Rows from block 10 of a small multi-label image tagger, named by matrix and row number. Rows with one number belong to one channel. Each number is 500 + 25 x the weight over its row's rms, rounded and kept within 0 to 999. All counts start at 0. Numbers have three digits each.
After each channel's rows are labels from the 100 images, of 14848, where the channel reaches its highest value: "top examples" is what is common among them. Only what is clearly more common there than usual is listed. The data: photos of arthropod specimens (BIOSCAN-5M).
# convs0: first 3x3 conv (model.blocks.10.convs.0.weight, 144x144x3x3, each kernel summed), inputs 0-143
# convs1: second 3x3 conv (model.blocks.10.convs.1.weight, 144x144x3x3, transposed, each kernel summed), outputs 0-143

convs0.49:503500495541503477527489539499521477462494505505488475500552488481517497452503553497469528522510526529511491491501460545442542487534550523528449512506513500462489476454517478509483532508492471508471519443488507487501490504472445494527515486488461483483507462505529495520488519549516531523498529507484485489499512483487465554497509488509504502512516537471469500518536471504458499522533513550501466528495546523524505517492504499527474
convs1.49:452498505504487507511486462493545518501480489528486460523482454469462511499522471502470519510516467466498535534483520552509509491504469510521480469504484485474475513456475506531514520556488502514486524487487438530502486504501553532484471471516521558464525484505515459510510534505501463499495460501544478487493470485538498481489470491502462490528490468520496455482483499492470465488533469463495524472529506472508558476503474497501510
top examples: order Coleoptera

convs0.58:527489492543463485481483494498512491484473507477497450483513507520513492511510503495465477503500508487489492470490503507558455484516497492492521492504504463486512463476485513515509469473528502484467470486516477507522492475477506468468486520518508517514521505546466468470473441526504478466448443519502499444487528467527502504443496478520516500472490510533523532497496512473473490464506498491501553552441538506471531472456503489519555
convs1.58:503488505526511531546464472466458474516502485469512467450465526472500499517511490483522525497486509477489494532489575462476478463486492479488512489501499498538510486516520468517511501503458440479464494491471490470517472459512506469471474499504429486513505499501539487512491478545507524492482490479504508513509528540441490453472468484493523475499544486507497529463470484518494461509465510503498505531533504472508525479496458506509462
top examples: order Hymenoptera

convs0.3:509545524491505512485485536481512514495518515500474495481551480492449567510501500463512491483506493532522507474504494507501515458467481500489511531472471553436490506468478504551492493481494504491505506517493495504483521514442488513482497463493458494494520515451504518500528526473445481538505493524481522508496496496538472522531504517490470463479508538553511517500516524476509515464557548504506536487544501446469505478493484513520531
convs1.3:518485530472523488527530503466487517517529503495509532500469508502448519516509478553472514464488499506515551481464521531504457460535468490490493497455510478476472479484517486493486499513452489508475535529486456503464511464517508469479451453543530516469493492486508467492498460463492489476478471493495513475467474448529493471474517486449541523503516459483495465500521513553502479472523494499485496526503465506467514512492464482502489
top examples: order Coleoptera; family Coccinellidae

convs0.115:512512445459529457480496489515483469551449476499499461482499472505479487447490518488456538510457538520485476473502485472456496520522512489505540547446483462490524507496500498449490515515504524462479518504508546517517486544462489514491518510511507481500497511493509472525483487476528486515514534496508496490529510504460477510482497526501451496505531524493490528524444505494495498507507498536503442479512496472558487514472499463488540
convs1.115:504472499547528492426508489491514502483477494530500514476478477470480517488488470493470519501481458512473474521480477492472484440480506484517481510475494477449469535502472491463470484516462493513514489492463440497494465532498495502509547448497487509520472501486481523506482520475497523517509499519491473567493519524502452496515463503523440511536473460489471488455460463512545468486491491501476510491500499536479497470502494517477490
top examples: order Coleoptera

convs0.60:495499500500512497515536507478520462480496445489486511510528518508577462553486471511485544482489457509513503518545474515489520503505525478527494501500506524477498499491549509510561511509438497521456522531512475475508480499475505528513529441513486488514502479503532481484501500513508509558461536505496514519515486483480446530462505518507444491498539493496458472474503469504515538498508461509531504488480492481523500465527476502466526
convs1.60:473517485522450522482484537508471461459473507572512520510522489487492511501503540496485499500468548489549544494514483494508517503508492476514508508483485460490483541440506495489512486549491491499546504498489516510549492531525488508490503527493511476491551510482531515546474500493491485528523484515466501495558495503536495522473486479487476497518502472481496575480469533445480487502517461510484495553513522526494493469480478540490497
top examples: order Diptera

convs0.79:458496556501452455459507457502530501495516448487551528486530505496522485498508478497470462485493493505506513492493558507491458448503496471516479479543537508507526463526490500521523520475493496486460497506496531497501469540500481512520483496482516478469502465479518522450468502480501453483520495488516507546492505459469500547485483473473488479520496461504459500487510482511512447502450512463537472542477476523513507483500478490509492
convs1.79:495482521505475471474474441485502514462453532511474491507481461515492470457500479476464519496498539487471471462520470532518496534494545540515468470480497525456472463483479481498488515503508511452491464502495455502517477525477520492529475474524488463504488485501482505484478481496413497502468490510502499495461483481488543490483494487518488512505514474534522526558492458495524495517489501491517549520454459523518507532492500499479473
top examples: order Hymenoptera

convs0.24:458533489460497499472478526501483505524497522496446534468479528552488485519502487499485549491499492525516475477525522499471456537530476525445460485525494526493536509484507505486495486490473535487458501504499485499518537489526477490510508488500507550522512472475513492512487472522529483526483504461521477505529493451499511504497507517507485521489517518504482484449443502459484482486474488466497540489547518531442491476504520537481428
convs1.24:474548466492473534481492537491486520519528497462499490477536485491486500518443477560499465514477507504578475528498490468509461480500508435476493494508521462512492512495511514472498513482541475465471498502501442532485496471517508549488476523474509533478458478502511504500471510457485516466489501501501453491482510479496536463478513524471427517521519512471500494477486518496457487469480478505486486473483493501467505515503517489513484
top examples: order Hymenoptera

convs0.82:480535479499505519507525514474455476499451512499503466542459533486447470505509511543455517498488516495479471493496478531508476509520486493498474519553475452555502509506495483487535532494509438466495517517499467516497509465463487492470510489518550495497492505466496453547461503459478532469534523504511480504476510497506464529482492494469519506486541506528520508483495490540520498477504491521513483471466470549462504494502507512463544
convs1.82:485542491493511473514504507489536502465491507518488487474549548485508498505503469530472504499485515463501502525535500509524456516471482482524513504502509491497518558482552494516485553501468503493509497503484552493484505532452491532501515521499489510553517474515501555550493540492447521494470465480496547517500507481485530505495493502532471518496479547549469514508483568530483511485487501523486501502476510462483537526476492537522453
top examples: order Coleoptera

convs0.102:507518466551505503528488522507509503448471500542495460516513497491502520471505504491484537501523493486502508507471467504489523497503478533515521486490465544486479484511466506496459526484514463459502476466498451503470494458470513494499494503513490526497513465498470505480500540502477496475508474474448506510477524515473467484480549501496528493503472500489471564483494573465536521490505497497499452527468540507469489480515496468414483
convs1.102:538514495525499499506513450505459527521499500494456488478550520488493485497481463530539541506495501551464507544490531542477490512520506471577531511508498502500492522517522528508506534507498532480521533514470540521491514519505521532506483458520489498481547501569479506479494520538494534493470539495492518536509514533505517484483468462535464508483481518481542526538509485487497526487508519509483530525488455496500535531523483519523475
top examples: order Coleoptera

convs0.110:490521514515482498518471457493453511496486509477508518510552517494464496503479507485469505499475515477502459473513537536488486516477459505540482459529509508478527520514517512469487471521515475521540497511488455522502491449509536527506523493467489483486476440481468531488498487515498468481494536535463507447467500502478490499548519494509516504523526530447494485460472501497515458475466503532512511489547489530503508509508517505536418
convs1.110:505451471466495488485512520483526495535478487486511503547513486491446511543475467526484480509490515464466479543526504505496493500513538489502502500487499517484512500466476480553551520525511466510473458471491520517499510498481518525506494514514485498514474551516548539480518454506482494494471477493503517517475489495524470480495507557513469540493512516515466489506535545474470491528524491471469464516473498491483487562458508546473443
top examples: order Coleoptera

convs0.57:489509495495491527495537492471495483490518503488500443496515512494452482492513495464498496495507537498524504510482540534454460505512532484503506515503483544460503546541526491521522512483466474523491455494497547535470482506455507495469494478493467448476503503457525488524512521505463487500525523504490497519491465507484496502512506475493437515502478512434541498479527483523489519478522531542452486518523485574489503449492476519508531
convs1.57:496511489500524518479482494466511474522458476501514491511523470523534519515522502537483498523502471506453487447489513492494496477487485533517450489497497498472484484471509478494467526504524528511436509529482497470514480521470484519503479545510505564549510517505566513480538472512487522499478520507524514499475482461497493495452529530467408474489518492445457492489494491500479510548499497486524480517493502482502514492487488551506523
top examples: order Coleoptera

convs0.114:479463499506493539506525470484502526465483526527514444513482450473508517495504546512456489501511461480489474523547484514468521544510482482527517515486483518501523465525507466480471483524534499496466513511500467477443529488496468526477477506494521496519487514488543524473541514514484493548485503528504477485510508497488456503501477497461492538529487499480464496524548498506443553503487465505453530524505460524530477487477503531479527
convs1.114:493491463452477488522462495524494485472467493515544485486466458481535482489484495502529542539487469485481561510525548502445505470496533485471505504478508478501444481547465481491500495554519508476516500508503498473475498479509495507514515469485502533531544499533507515488492518527492482485467471486500507481502530491480500514522542514540454484518510533552484523477486474481562515482494482501532453482456486497456509488496514472500502
top examples: order Coleoptera

convs0.112:492465491471522549516506491476500525467495483516535474504512516508473515475512466514509497513505481524487447461461501516492496449484503476501518514571473481487495525532496490503499485479478513503508521467487510436499496477556470513480496520484460495519536503495496476519483527462491489508493476501502538514508493543488515490458486474511526506521490533502523537505501505451449455507442525448540503504454495485497523495529467530542540
convs1.112:495487467470482427543455507519528491484488505513505498474507513506481489443524498480509496488489503508512512510468511510485502488456481470526461520504527489452465470471501493437477503507458491493470485508513469516496502482496516503477505533541457514512482507482484535500479491495508493467477514485493536510497466507459499492469504493523482516507496475482513468488480502521495509557491489491498466441501425430507512547460474452483475
top examples: order Diptera

convs0.37:527495470484529540456505529472515432483513532491483478501583512547487519517500475496471518539485494533486441505512459503523484488528575531466501508495480496491540470487539496539504486508469512458516484507494487490553514512501460534512494502485476461502494483482498520521494514498450517517537484476502526493488496482469540466476490499480493519503508468511513518490515502489507531503509486511481507476466498513497488509449547489519537
convs1.37:486479466476475518499482495483499491494508552491501477487500464515517504555493451505467521480515497530520460487491506495502470529483473520509478476456465477499512486490521492539529495521474506536502482562493451480525468460499481517487490447493470502481501458460500480513477491480508465459470509475451484477501475550492488493480482455448517469530470478433486466477475505500519500489484489510492533506498482481509488527487486518518437
top examples: order Coleoptera; order Hemiptera

convs0.59:493491499535514467480517585484527494518528513500545496491503524457494507497518481536499479513487480463487424498517489565519492511469533465487477477506505540507492478493478515496486492473487505516466474496510527494525518504517504502451496464507513480495527479482514497509519504485448506507475480505467488477519505473529498461494482509529542499519497467505505498479454547539483527505485519464479501547515465529525538524461508502556454
convs1.59:509522531482464527543485517511548492493541498480473513478501509507554469483486497515486531491534510490459467545509449527487517503488470540472506507504501533521498505494532531477545501534494491561498527510486522509445513483500486516465474530535515481518521456504503487503510538504537527489479487527472452494502476494481498482563466479560523517525515449503482511492458500480493466475514505525485502537506484495489512517494459479502531
top examples: order Hymenoptera; family Figitidae

convs0.85:522482542504523485464504476495500526482507511506520514483476490501497488494501472518482489486501496462488496467492518546527467471498519538519481526483542490468512523469498522473467551525537548539506487482525495469538535507514533485484490529542494500522555433498520492484491452485559476524518521514553509512501493506518524536503469520500531458528496500490502544516495491457480490559500517483481535505501517475506483499450479508473458
convs1.85:517472531489502505511530500490501473459519493478488482512449473488493511516518478498484506526478485457507455493490496500455488460476486441473487446469457468451516483505513451492456509523494530490469488491501441497487477488451451449479457467504514489498489468478480481467464485469527514506501486494517471510495543554502533503480515510498430495531497451507501502512500484502499474479491497487475498490529471499479517482491522538505514
top examples: order Hymenoptera

convs0.29:465495469518504536491441564492494510471492476482511504465503487496508535522479549505510560553513493470494522467499482530453520499521521507511504498524458504480465519508478477493566517468513447502433492520454491545471507489451495474484499469491479520486489470497484519514490500475446477493486502526537543473478487497541509489521471519479530490519513529506524502496479478474504512495479523481500472500527484487502493489482515487535522
convs1.29:500519509456488481458485530488508508450534475522471499507493439503497502518509501518474533513537508495491507455546467481506529482559531488483491469493475480506496499482520484500462461478449479500501521494478527500447483498483515456469490521460496427512511504482481506532541519456483462481468502486484510502529512517536477463513483514524531469464479540501501467453499516531510468515519481488485510518511512531481488463495481530522487
top examples: order Diptera

convs0.1:503463472509482510450473479489482508491507518521530511442495505533500489469504494492523495504514508554521453476492502499476497495509449503510517455535544477486505481516519488571526459499458466512515504463470515478447512509460479507476501525502523497531475463448478484511506468517522482520493515526479536488488490519505477486515565485507537521513477512514522544457500520465452522527513476466509508508505503530507511471511514510449490
convs1.1:486472498515491505524474480489511490541464512448473535444496493508468522483498477536519532513512492499508513502470520489487484523476513455462489473486501481500537500536509465478498504523537451521442481496467501491521465449478514535503528475486448496529479496514477492510481482506472484468514486449498509491523509487479520507511486516512548493514468517526489505484447492501512494504526573552508473514518463491476532487466553497536527
top examples: order Hymenoptera

convs0.136:446473530539521463495507479484481511492496492451507497489450507452511517502480473486506488460474491507483455528505553524524457540458522487495471478518464480465482474530497495550506468488488508476547539495503482488515502500511503506494491516506473541484519530508498481461475471513483511512449508476495528475537494527535476503504465488481510501502526563492461491505483483508504521475540510516517495525491562495538525513533474501451484
convs1.136:519487499450524518537468479466502546509504520507538537513464531513508554501492530517481516493498521472461502495482509504489431530520498479491475495497494524506485495508535516523500523500494507459477484490472465506517512489504472456490461484493479507474500486458519481531481463533542477509540478468496500500468464536549508537482529503532474513503437496514491461447534510510538519520533497486510555521511456511482519503467481504502519
top examples: order Hymenoptera

convs0.70:467547506517485506550479523480518483489466546494484537489488480492486528511485490492457451454459508522496538515505478511483505461482490496468468502497474512500507517490513498538491464458516526486471496509554497496497496486519487544487506496445526489478507464473454538472480509519495502499534527553514505547533443479471507515512511478502474495522509484452471520474520501447500543484509461529471518484520483515517505500483484497446487
convs1.70:505519506473474486530488508478549552534480526476479538489505521515493456526468500507477461495509490484500504482499475513551514491540512510497491478530494508455512453522468508534519466488530523517456433493477535477502490489512509508527545514515504502492513522480502499524521446523500478477498501518493526479504514477455513479494528513508450505495518493470480552522492589524502475516472518486524464491463492528511481499496541483461487
top examples: order Coleoptera