From a checkpoint of a small multi-label image tagger.
Model: 40-pixel images, arch resnet, norm batchnorm, activation silu.
Training: muon at rate 0.011, batches of 256.
Rows from block 6 of a small multi-label image tagger, named by matrix and row number. Rows with one number belong to one channel. Each number is 200 + 20 x the weight over its row's rms, rounded and kept within 0 to 999. All counts start at 0. After the name is the row's rms in percent of the matrix's.
After each channel's rows are labels from the 100 images, of 14848, where the channel reaches its highest value: "top examples" is what is common among them. Only what is clearly more common there than usual is listed. The data: photos of arthropod specimens (BIOSCAN-5M).
# convs0: first 3x3 conv (model.blocks.6.convs.0.weight, 96x96x3x3, each kernel summed), inputs 48-95
# convs1: second 3x3 conv (model.blocks.6.convs.1.weight, 96x96x3x3, transposed, each kernel summed), outputs 48-95

convs0.45,119,201,184,173,200,191,183,213,216,176,211,199,165,193,208,174,188,211,230,243,215,170,205,189,202,213,160,184,185,196,196,218,251,195,182,191,200,226,214,188,179,165,178,185,169,211,192,206,189
convs1.45,120,217,186,194,236,192,181,203,215,186,197,179,145,220,179,165,189,211,208,182,219,202,223,219,199,183,228,218,204,191,219,152,188,196,189,178,194,204,216,206,225,180,184,172,250,172,206,200,200
top examples: order Coleoptera

convs0.40,099,198,197,198,183,193,191,188,181,189,204,222,182,185,174,192,150,206,171,179,199,198,173,218,187,211,189,181,180,221,178,229,217,201,197,231,190,220,176,183,200,168,238,193,191,181,200,206,190
convs1.40,116,197,218,190,220,196,227,214,202,233,205,173,190,204,223,195,200,207,219,207,211,218,157,216,180,179,200,218,218,173,184,190,150,211,188,189,166,182,203,188,224,210,205,182,214,221,188,204,176
top examples: order Coleoptera

convs0.28,100,186,214,240,189,193,185,218,181,226,184,209,198,164,199,199,192,255,212,216,200,202,212,185,160,186,209,201,184,210,219,154,193,218,219,218,198,220,202,211,225,228,203,215,212,228,207,251,235
convs1.28,091,207,169,177,198,168,216,195,206,198,200,172,220,199,204,173,202,206,243,212,194,160,171,215,166,189,197,201,203,180,196,193,188,178,198,183,180,226,191,186,193,184,176,185,215,197,222,183,173
top examples: order Hymenoptera

convs0.77,111,222,198,177,178,186,180,203,180,198,211,194,221,221,231,205,189,206,201,171,164,210,234,199,227,240,224,219,209,215,215,199,185,242,212,249,216,153,218,180,214,172,178,174,195,207,173,220,186
convs1.77,110,198,184,196,215,233,189,197,181,220,187,183,171,187,166,168,219,223,213,166,173,189,183,183,199,194,193,177,183,209,209,207,214,189,202,172,196,155,194,184,182,195,198,206,211,248,208,195,196
top examples: order Hymenoptera

convs0.89,103,184,206,207,154,193,195,191,189,151,233,193,190,211,202,181,217,145,223,253,191,192,220,219,176,196,200,197,207,229,216,178,207,209,179,188,202,191,197,168,170,198,178,247,187,226,185,223,230
convs1.89,102,205,177,192,224,173,159,226,215,223,215,209,208,196,188,182,156,218,179,177,208,187,187,208,208,176,219,190,193,192,201,197,194,216,197,194,200,207,204,150,178,183,194,189,179,165,193,203,179
top examples: order Coleoptera

convs0.91,126,194,228,199,178,201,226,195,201,208,162,180,191,209,201,210,176,190,206,212,220,203,207,184,199,177,189,188,202,176,209,219,183,235,200,217,198,178,211,193,196,201,182,176,210,206,194,137,196
convs1.91,112,207,197,183,193,227,184,203,251,192,178,218,193,200,198,211,235,139,219,217,176,209,183,202,208,217,202,208,229,200,194,187,212,186,198,175,192,178,202,180,179,204,187,239,179,216,181,157,210
top examples: order Coleoptera

convs0.29,087,208,224,186,227,193,205,223,208,187,206,241,208,202,190,195,208,209,180,158,182,240,187,204,180,189,205,222,214,217,164,195,201,213,188,184,177,183,194,170,165,218,177,174,175,208,197,208,204
convs1.29,107,229,169,176,176,179,206,232,171,207,216,177,171,229,193,202,199,227,247,190,189,228,194,196,196,185,178,213,201,193,194,177,162,193,193,217,181,172,178,213,212,221,250,206,192,158,218,192,204
top examples: order Diptera

convs0.88,107,193,152,207,197,179,225,208,202,218,213,203,191,196,216,178,181,195,167,175,220,216,217,193,164,176,198,190,203,214,224,161,186,175,210,147,218,199,209,238,192,205,160,225,202,249,164,192,205
convs1.88,090,188,212,180,168,194,159,199,200,212,200,183,205,190,172,223,168,177,203,191,146,178,190,177,211,200,191,188,184,172,207,183,218,226,223,177,199,187,227,179,173,195,199,183,188,194,217,227,188
top examples: order Coleoptera

convs0.55,096,166,226,194,197,202,197,239,192,197,185,198,175,171,180,194,241,199,206,214,200,188,205,206,208,159,161,215,211,160,202,196,194,177,205,223,227,195,240,194,220,248,211,182,199,208,214,207,218
convs1.55,094,169,219,207,217,186,202,181,199,160,229,186,201,190,221,238,200,213,202,192,201,171,209,199,193,194,180,179,213,211,201,193,240,211,176,205,189,209,183,181,184,195,191,205,242,233,210,193,212
top examples: order Hymenoptera

convs0.23,086,177,211,240,200,169,204,172,188,180,195,200,176,195,198,165,221,219,173,182,182,228,191,210,202,203,210,205,188,171,235,192,224,179,178,219,202,188,201,192,213,187,149,193,201,210,188,197,209
convs1.23,097,195,198,231,215,189,207,161,221,189,194,187,218,210,217,229,235,173,213,196,189,192,179,184,200,222,203,226,211,177,156,210,197,189,211,178,180,207,241,194,195,212,207,172,241,223,213,156,191
top examples: order Coleoptera

convs0.38,087,183,215,181,200,188,170,186,232,204,184,164,184,163,218,175,206,204,208,213,212,207,181,199,205,158,172,232,194,172,214,179,212,230,185,207,179,219,195,217,196,233,189,199,190,230,191,188,181
convs1.38,082,186,181,212,200,204,221,189,208,220,186,243,209,222,176,222,224,219,215,207,209,224,198,191,188,187,190,172,227,216,212,184,176,171,189,195,206,203,198,136,192,195,210,203,175,205,188,190,166
top examples: order Hymenoptera

convs0.82,105,219,171,189,177,196,196,209,162,178,190,197,212,195,217,205,211,201,166,182,205,237,175,198,239,185,242,184,226,176,203,198,210,161,167,175,204,181,148,191,195,172,186,224,176,200,193,203,200
convs1.82,108,181,219,188,208,208,241,211,223,210,229,214,202,196,183,173,186,196,208,225,223,180,159,173,170,174,147,209,216,187,194,185,196,216,189,184,180,240,242,188,191,227,215,196,189,223,172,216,196
top examples: order Coleoptera

convs0.9,085,199,189,148,207,150,200,185,184,194,247,176,201,192,173,200,203,181,171,195,172,192,203,210,218,232,205,178,222,210,190,190,188,178,213,188,200,209,166,173,199,185,168,171,187,171,209,173,180
convs1.9,094,196,227,211,225,222,186,189,233,191,175,214,183,201,185,200,163,227,240,208,193,166,185,235,183,201,206,240,186,221,197,183,235,193,212,170,188,192,212,230,206,178,216,174,234,240,197,201,209
top examples: order Hymenoptera

convs0.71,091,240,216,169,206,174,198,218,183,213,187,193,197,189,163,193,234,180,200,187,182,190,186,196,229,200,227,189,190,188,220,195,161,169,188,251,189,205,192,186,205,189,171,190,193,207,170,162,206
convs1.71,100,167,184,223,211,206,190,194,214,196,203,220,163,233,195,243,172,168,203,207,200,212,192,206,189,176,249,195,197,181,173,216,227,216,205,158,207,198,177,208,197,189,223,212,198,199,194,178,176
top examples: order Diptera

convs0.4,095,200,212,229,196,186,190,197,241,203,188,197,240,209,191,192,182,234,206,171,197,230,200,225,188,182,224,210,171,188,208,221,198,195,173,191,171,195,179,208,253,195,202,213,193,193,232,206,191
convs1.4,107,206,175,189,182,196,184,229,189,197,191,208,179,192,191,202,154,205,242,202,191,189,217,200,221,184,190,171,178,203,192,195,203,215,199,212,181,191,200,180,186,168,202,167,193,200,201,220,180
top examples: order Hymenoptera

convs0.10,089,212,205,214,178,208,196,203,165,173,251,154,226,177,189,160,208,201,186,186,177,206,243,172,188,185,182,191,156,182,208,194,188,185,218,199,197,193,211,210,208,206,189,191,184,196,225,211,208
convs1.10,114,180,206,221,205,178,197,172,189,204,212,190,179,172,204,215,228,177,216,232,152,203,202,187,217,223,215,206,197,208,182,193,223,212,214,210,182,218,212,203,180,207,174,162,211,164,204,210,169
top examples: order Diptera

convs0.21,098,196,201,211,215,217,193,162,228,186,184,198,172,181,182,216,195,196,185,210,195,187,205,201,211,178,189,183,166,168,144,187,206,201,234,198,181,196,186,212,191,220,198,246,166,210,173,192,210
convs1.21,106,205,225,200,221,195,220,244,220,183,200,204,189,216,206,177,212,209,227,207,202,168,171,219,149,202,185,170,197,180,194,212,235,202,173,154,219,232,187,218,199,181,214,196,183,218,202,174,184
top examples: order Diptera

convs0.57,103,228,198,206,200,200,178,204,162,160,228,192,217,212,187,171,199,197,210,193,194,195,223,215,196,205,177,176,251,188,183,181,198,190,198,213,196,191,231,190,212,205,179,203,206,190,192,179,197
convs1.57,106,179,188,214,194,219,216,193,213,181,199,203,172,204,180,199,201,172,174,185,197,194,183,179,216,179,201,167,216,189,182,199,258,220,188,198,189,196,211,195,200,215,167,208,221,141,212,169,212
top examples: order Diptera

convs0.74,106,190,202,164,204,174,177,215,236,204,229,179,181,221,192,204,216,165,194,198,188,198,217,195,210,204,199,204,229,172,152,176,179,205,205,198,197,181,206,206,156,242,184,229,189,193,238,174,190
convs1.74,099,202,230,223,188,207,189,206,211,202,207,190,222,179,220,179,201,211,205,164,195,191,262,199,179,196,164,186,196,227,228,211,226,184,217,212,205,234,202,178,190,145,193,202,187,210,162,197,174
top examples: order Hymenoptera

convs0.50,115,208,193,209,187,186,192,162,189,196,173,194,181,201,209,183,204,205,201,220,191,211,235,191,193,196,157,213,210,202,183,204,197,212,171,219,215,217,218,226,185,180,170,208,223,178,185,211,225
convs1.50,108,181,206,192,182,199,167,205,196,187,185,184,219,222,178,201,212,190,194,170,207,178,163,174,185,203,199,190,175,196,191,198,209,223,196,188,185,191,184,183,206,205,197,185,199,191,181,210,200
top examples: order Coleoptera

convs0.41,099,219,203,177,206,189,209,224,182,179,182,198,213,255,211,217,187,185,170,190,205,201,181,214,228,208,183,223,202,183,183,222,235,177,209,175,203,213,167,159,193,173,192,218,223,207,197,188,222
convs1.41,106,225,229,182,218,178,205,212,204,209,195,177,199,166,224,171,160,193,222,206,219,218,173,197,186,181,202,228,242,183,187,199,187,223,169,202,162,201,232,197,182,221,204,200,206,213,183,204,181
top examples: order Hymenoptera

convs0.59,113,202,193,176,216,159,196,200,193,176,234,194,188,177,186,187,203,174,182,200,234,210,200,206,195,219,219,216,183,185,194,202,235,208,180,197,194,191,183,202,197,194,163,187,187,188,158,161,210
convs1.59,110,185,204,181,236,186,175,189,207,180,166,208,218,195,205,182,204,189,202,220,234,191,194,166,181,165,184,184,227,182,186,211,189,237,197,166,188,204,171,194,201,233,171,199,222,206,190,184,181
top examples: order Coleoptera

convs0.37,092,189,188,188,213,172,195,173,199,202,191,218,196,194,221,208,221,228,174,205,185,195,181,187,228,179,238,253,162,204,190,190,178,154,166,202,190,204,174,197,208,187,201,170,184,212,224,209,210
convs1.37,101,253,189,215,207,222,238,189,189,188,234,157,207,205,180,189,171,210,202,226,207,186,210,200,202,199,189,182,212,223,210,225,211,186,181,227,208,179,164,205,190,217,205,196,216,201,206,199,174
top examples: order Hymenoptera

convs0.92,110,159,216,214,196,207,172,192,183,183,187,197,165,192,220,217,228,198,205,188,196,168,212,195,188,180,169,198,192,228,214,167,215,208,209,208,241,172,164,190,206,185,183,233,214,203,166,203,229
convs1.92,102,173,190,219,196,208,210,189,222,166,170,202,200,199,168,197,186,183,186,213,207,205,195,192,224,170,187,185,203,175,209,203,168,192,194,198,208,188,225,200,203,180,187,196,211,225,192,259,204
top examples: order Coleoptera

convs0.18,098,200,189,193,189,201,160,200,191,187,180,219,212,171,175,196,202,228,199,243,216,181,198,199,179,218,226,212,206,179,190,188,195,203,208,240,185,187,206,224,196,153,195,206,199,184,181,195,169
convs1.18,104,130,206,218,199,218,211,194,214,221,169,176,206,195,214,204,223,206,191,173,210,203,200,212,194,201,193,211,210,200,208,184,232,176,188,205,178,186,187,228,197,228,228,190,174,198,192,167,205
top examples: order Hymenoptera

convs0.26,109,163,204,215,240,206,165,149,230,209,232,183,218,208,207,173,238,192,184,191,231,212,172,185,204,207,210,187,185,196,183,195,215,216,205,211,202,207,194,229,205,176,202,218,189,178,199,195,198
convs1.26,107,194,213,188,189,204,232,200,186,164,195,205,219,176,183,180,212,200,187,199,188,198,192,181,200,209,189,182,238,189,199,210,180,197,232,190,225,190,246,180,173,233,160,178,195,190,201,209,187
top examples: order Coleoptera

convs0.6,100,187,167,180,193,207,176,227,216,170,181,197,186,186,175,176,221,222,216,201,219,175,205,225,182,211,214,155,179,180,237,190,177,193,220,204,203,158,238,228,212,209,212,175,246,212,231,185,214
convs1.6,100,182,179,195,185,207,213,207,238,179,148,203,214,219,214,181,222,204,192,226,187,213,209,165,199,180,229,197,192,207,225,195,188,193,186,206,186,183,172,180,203,168,192,181,186,189,166,178,221
top examples: order Coleoptera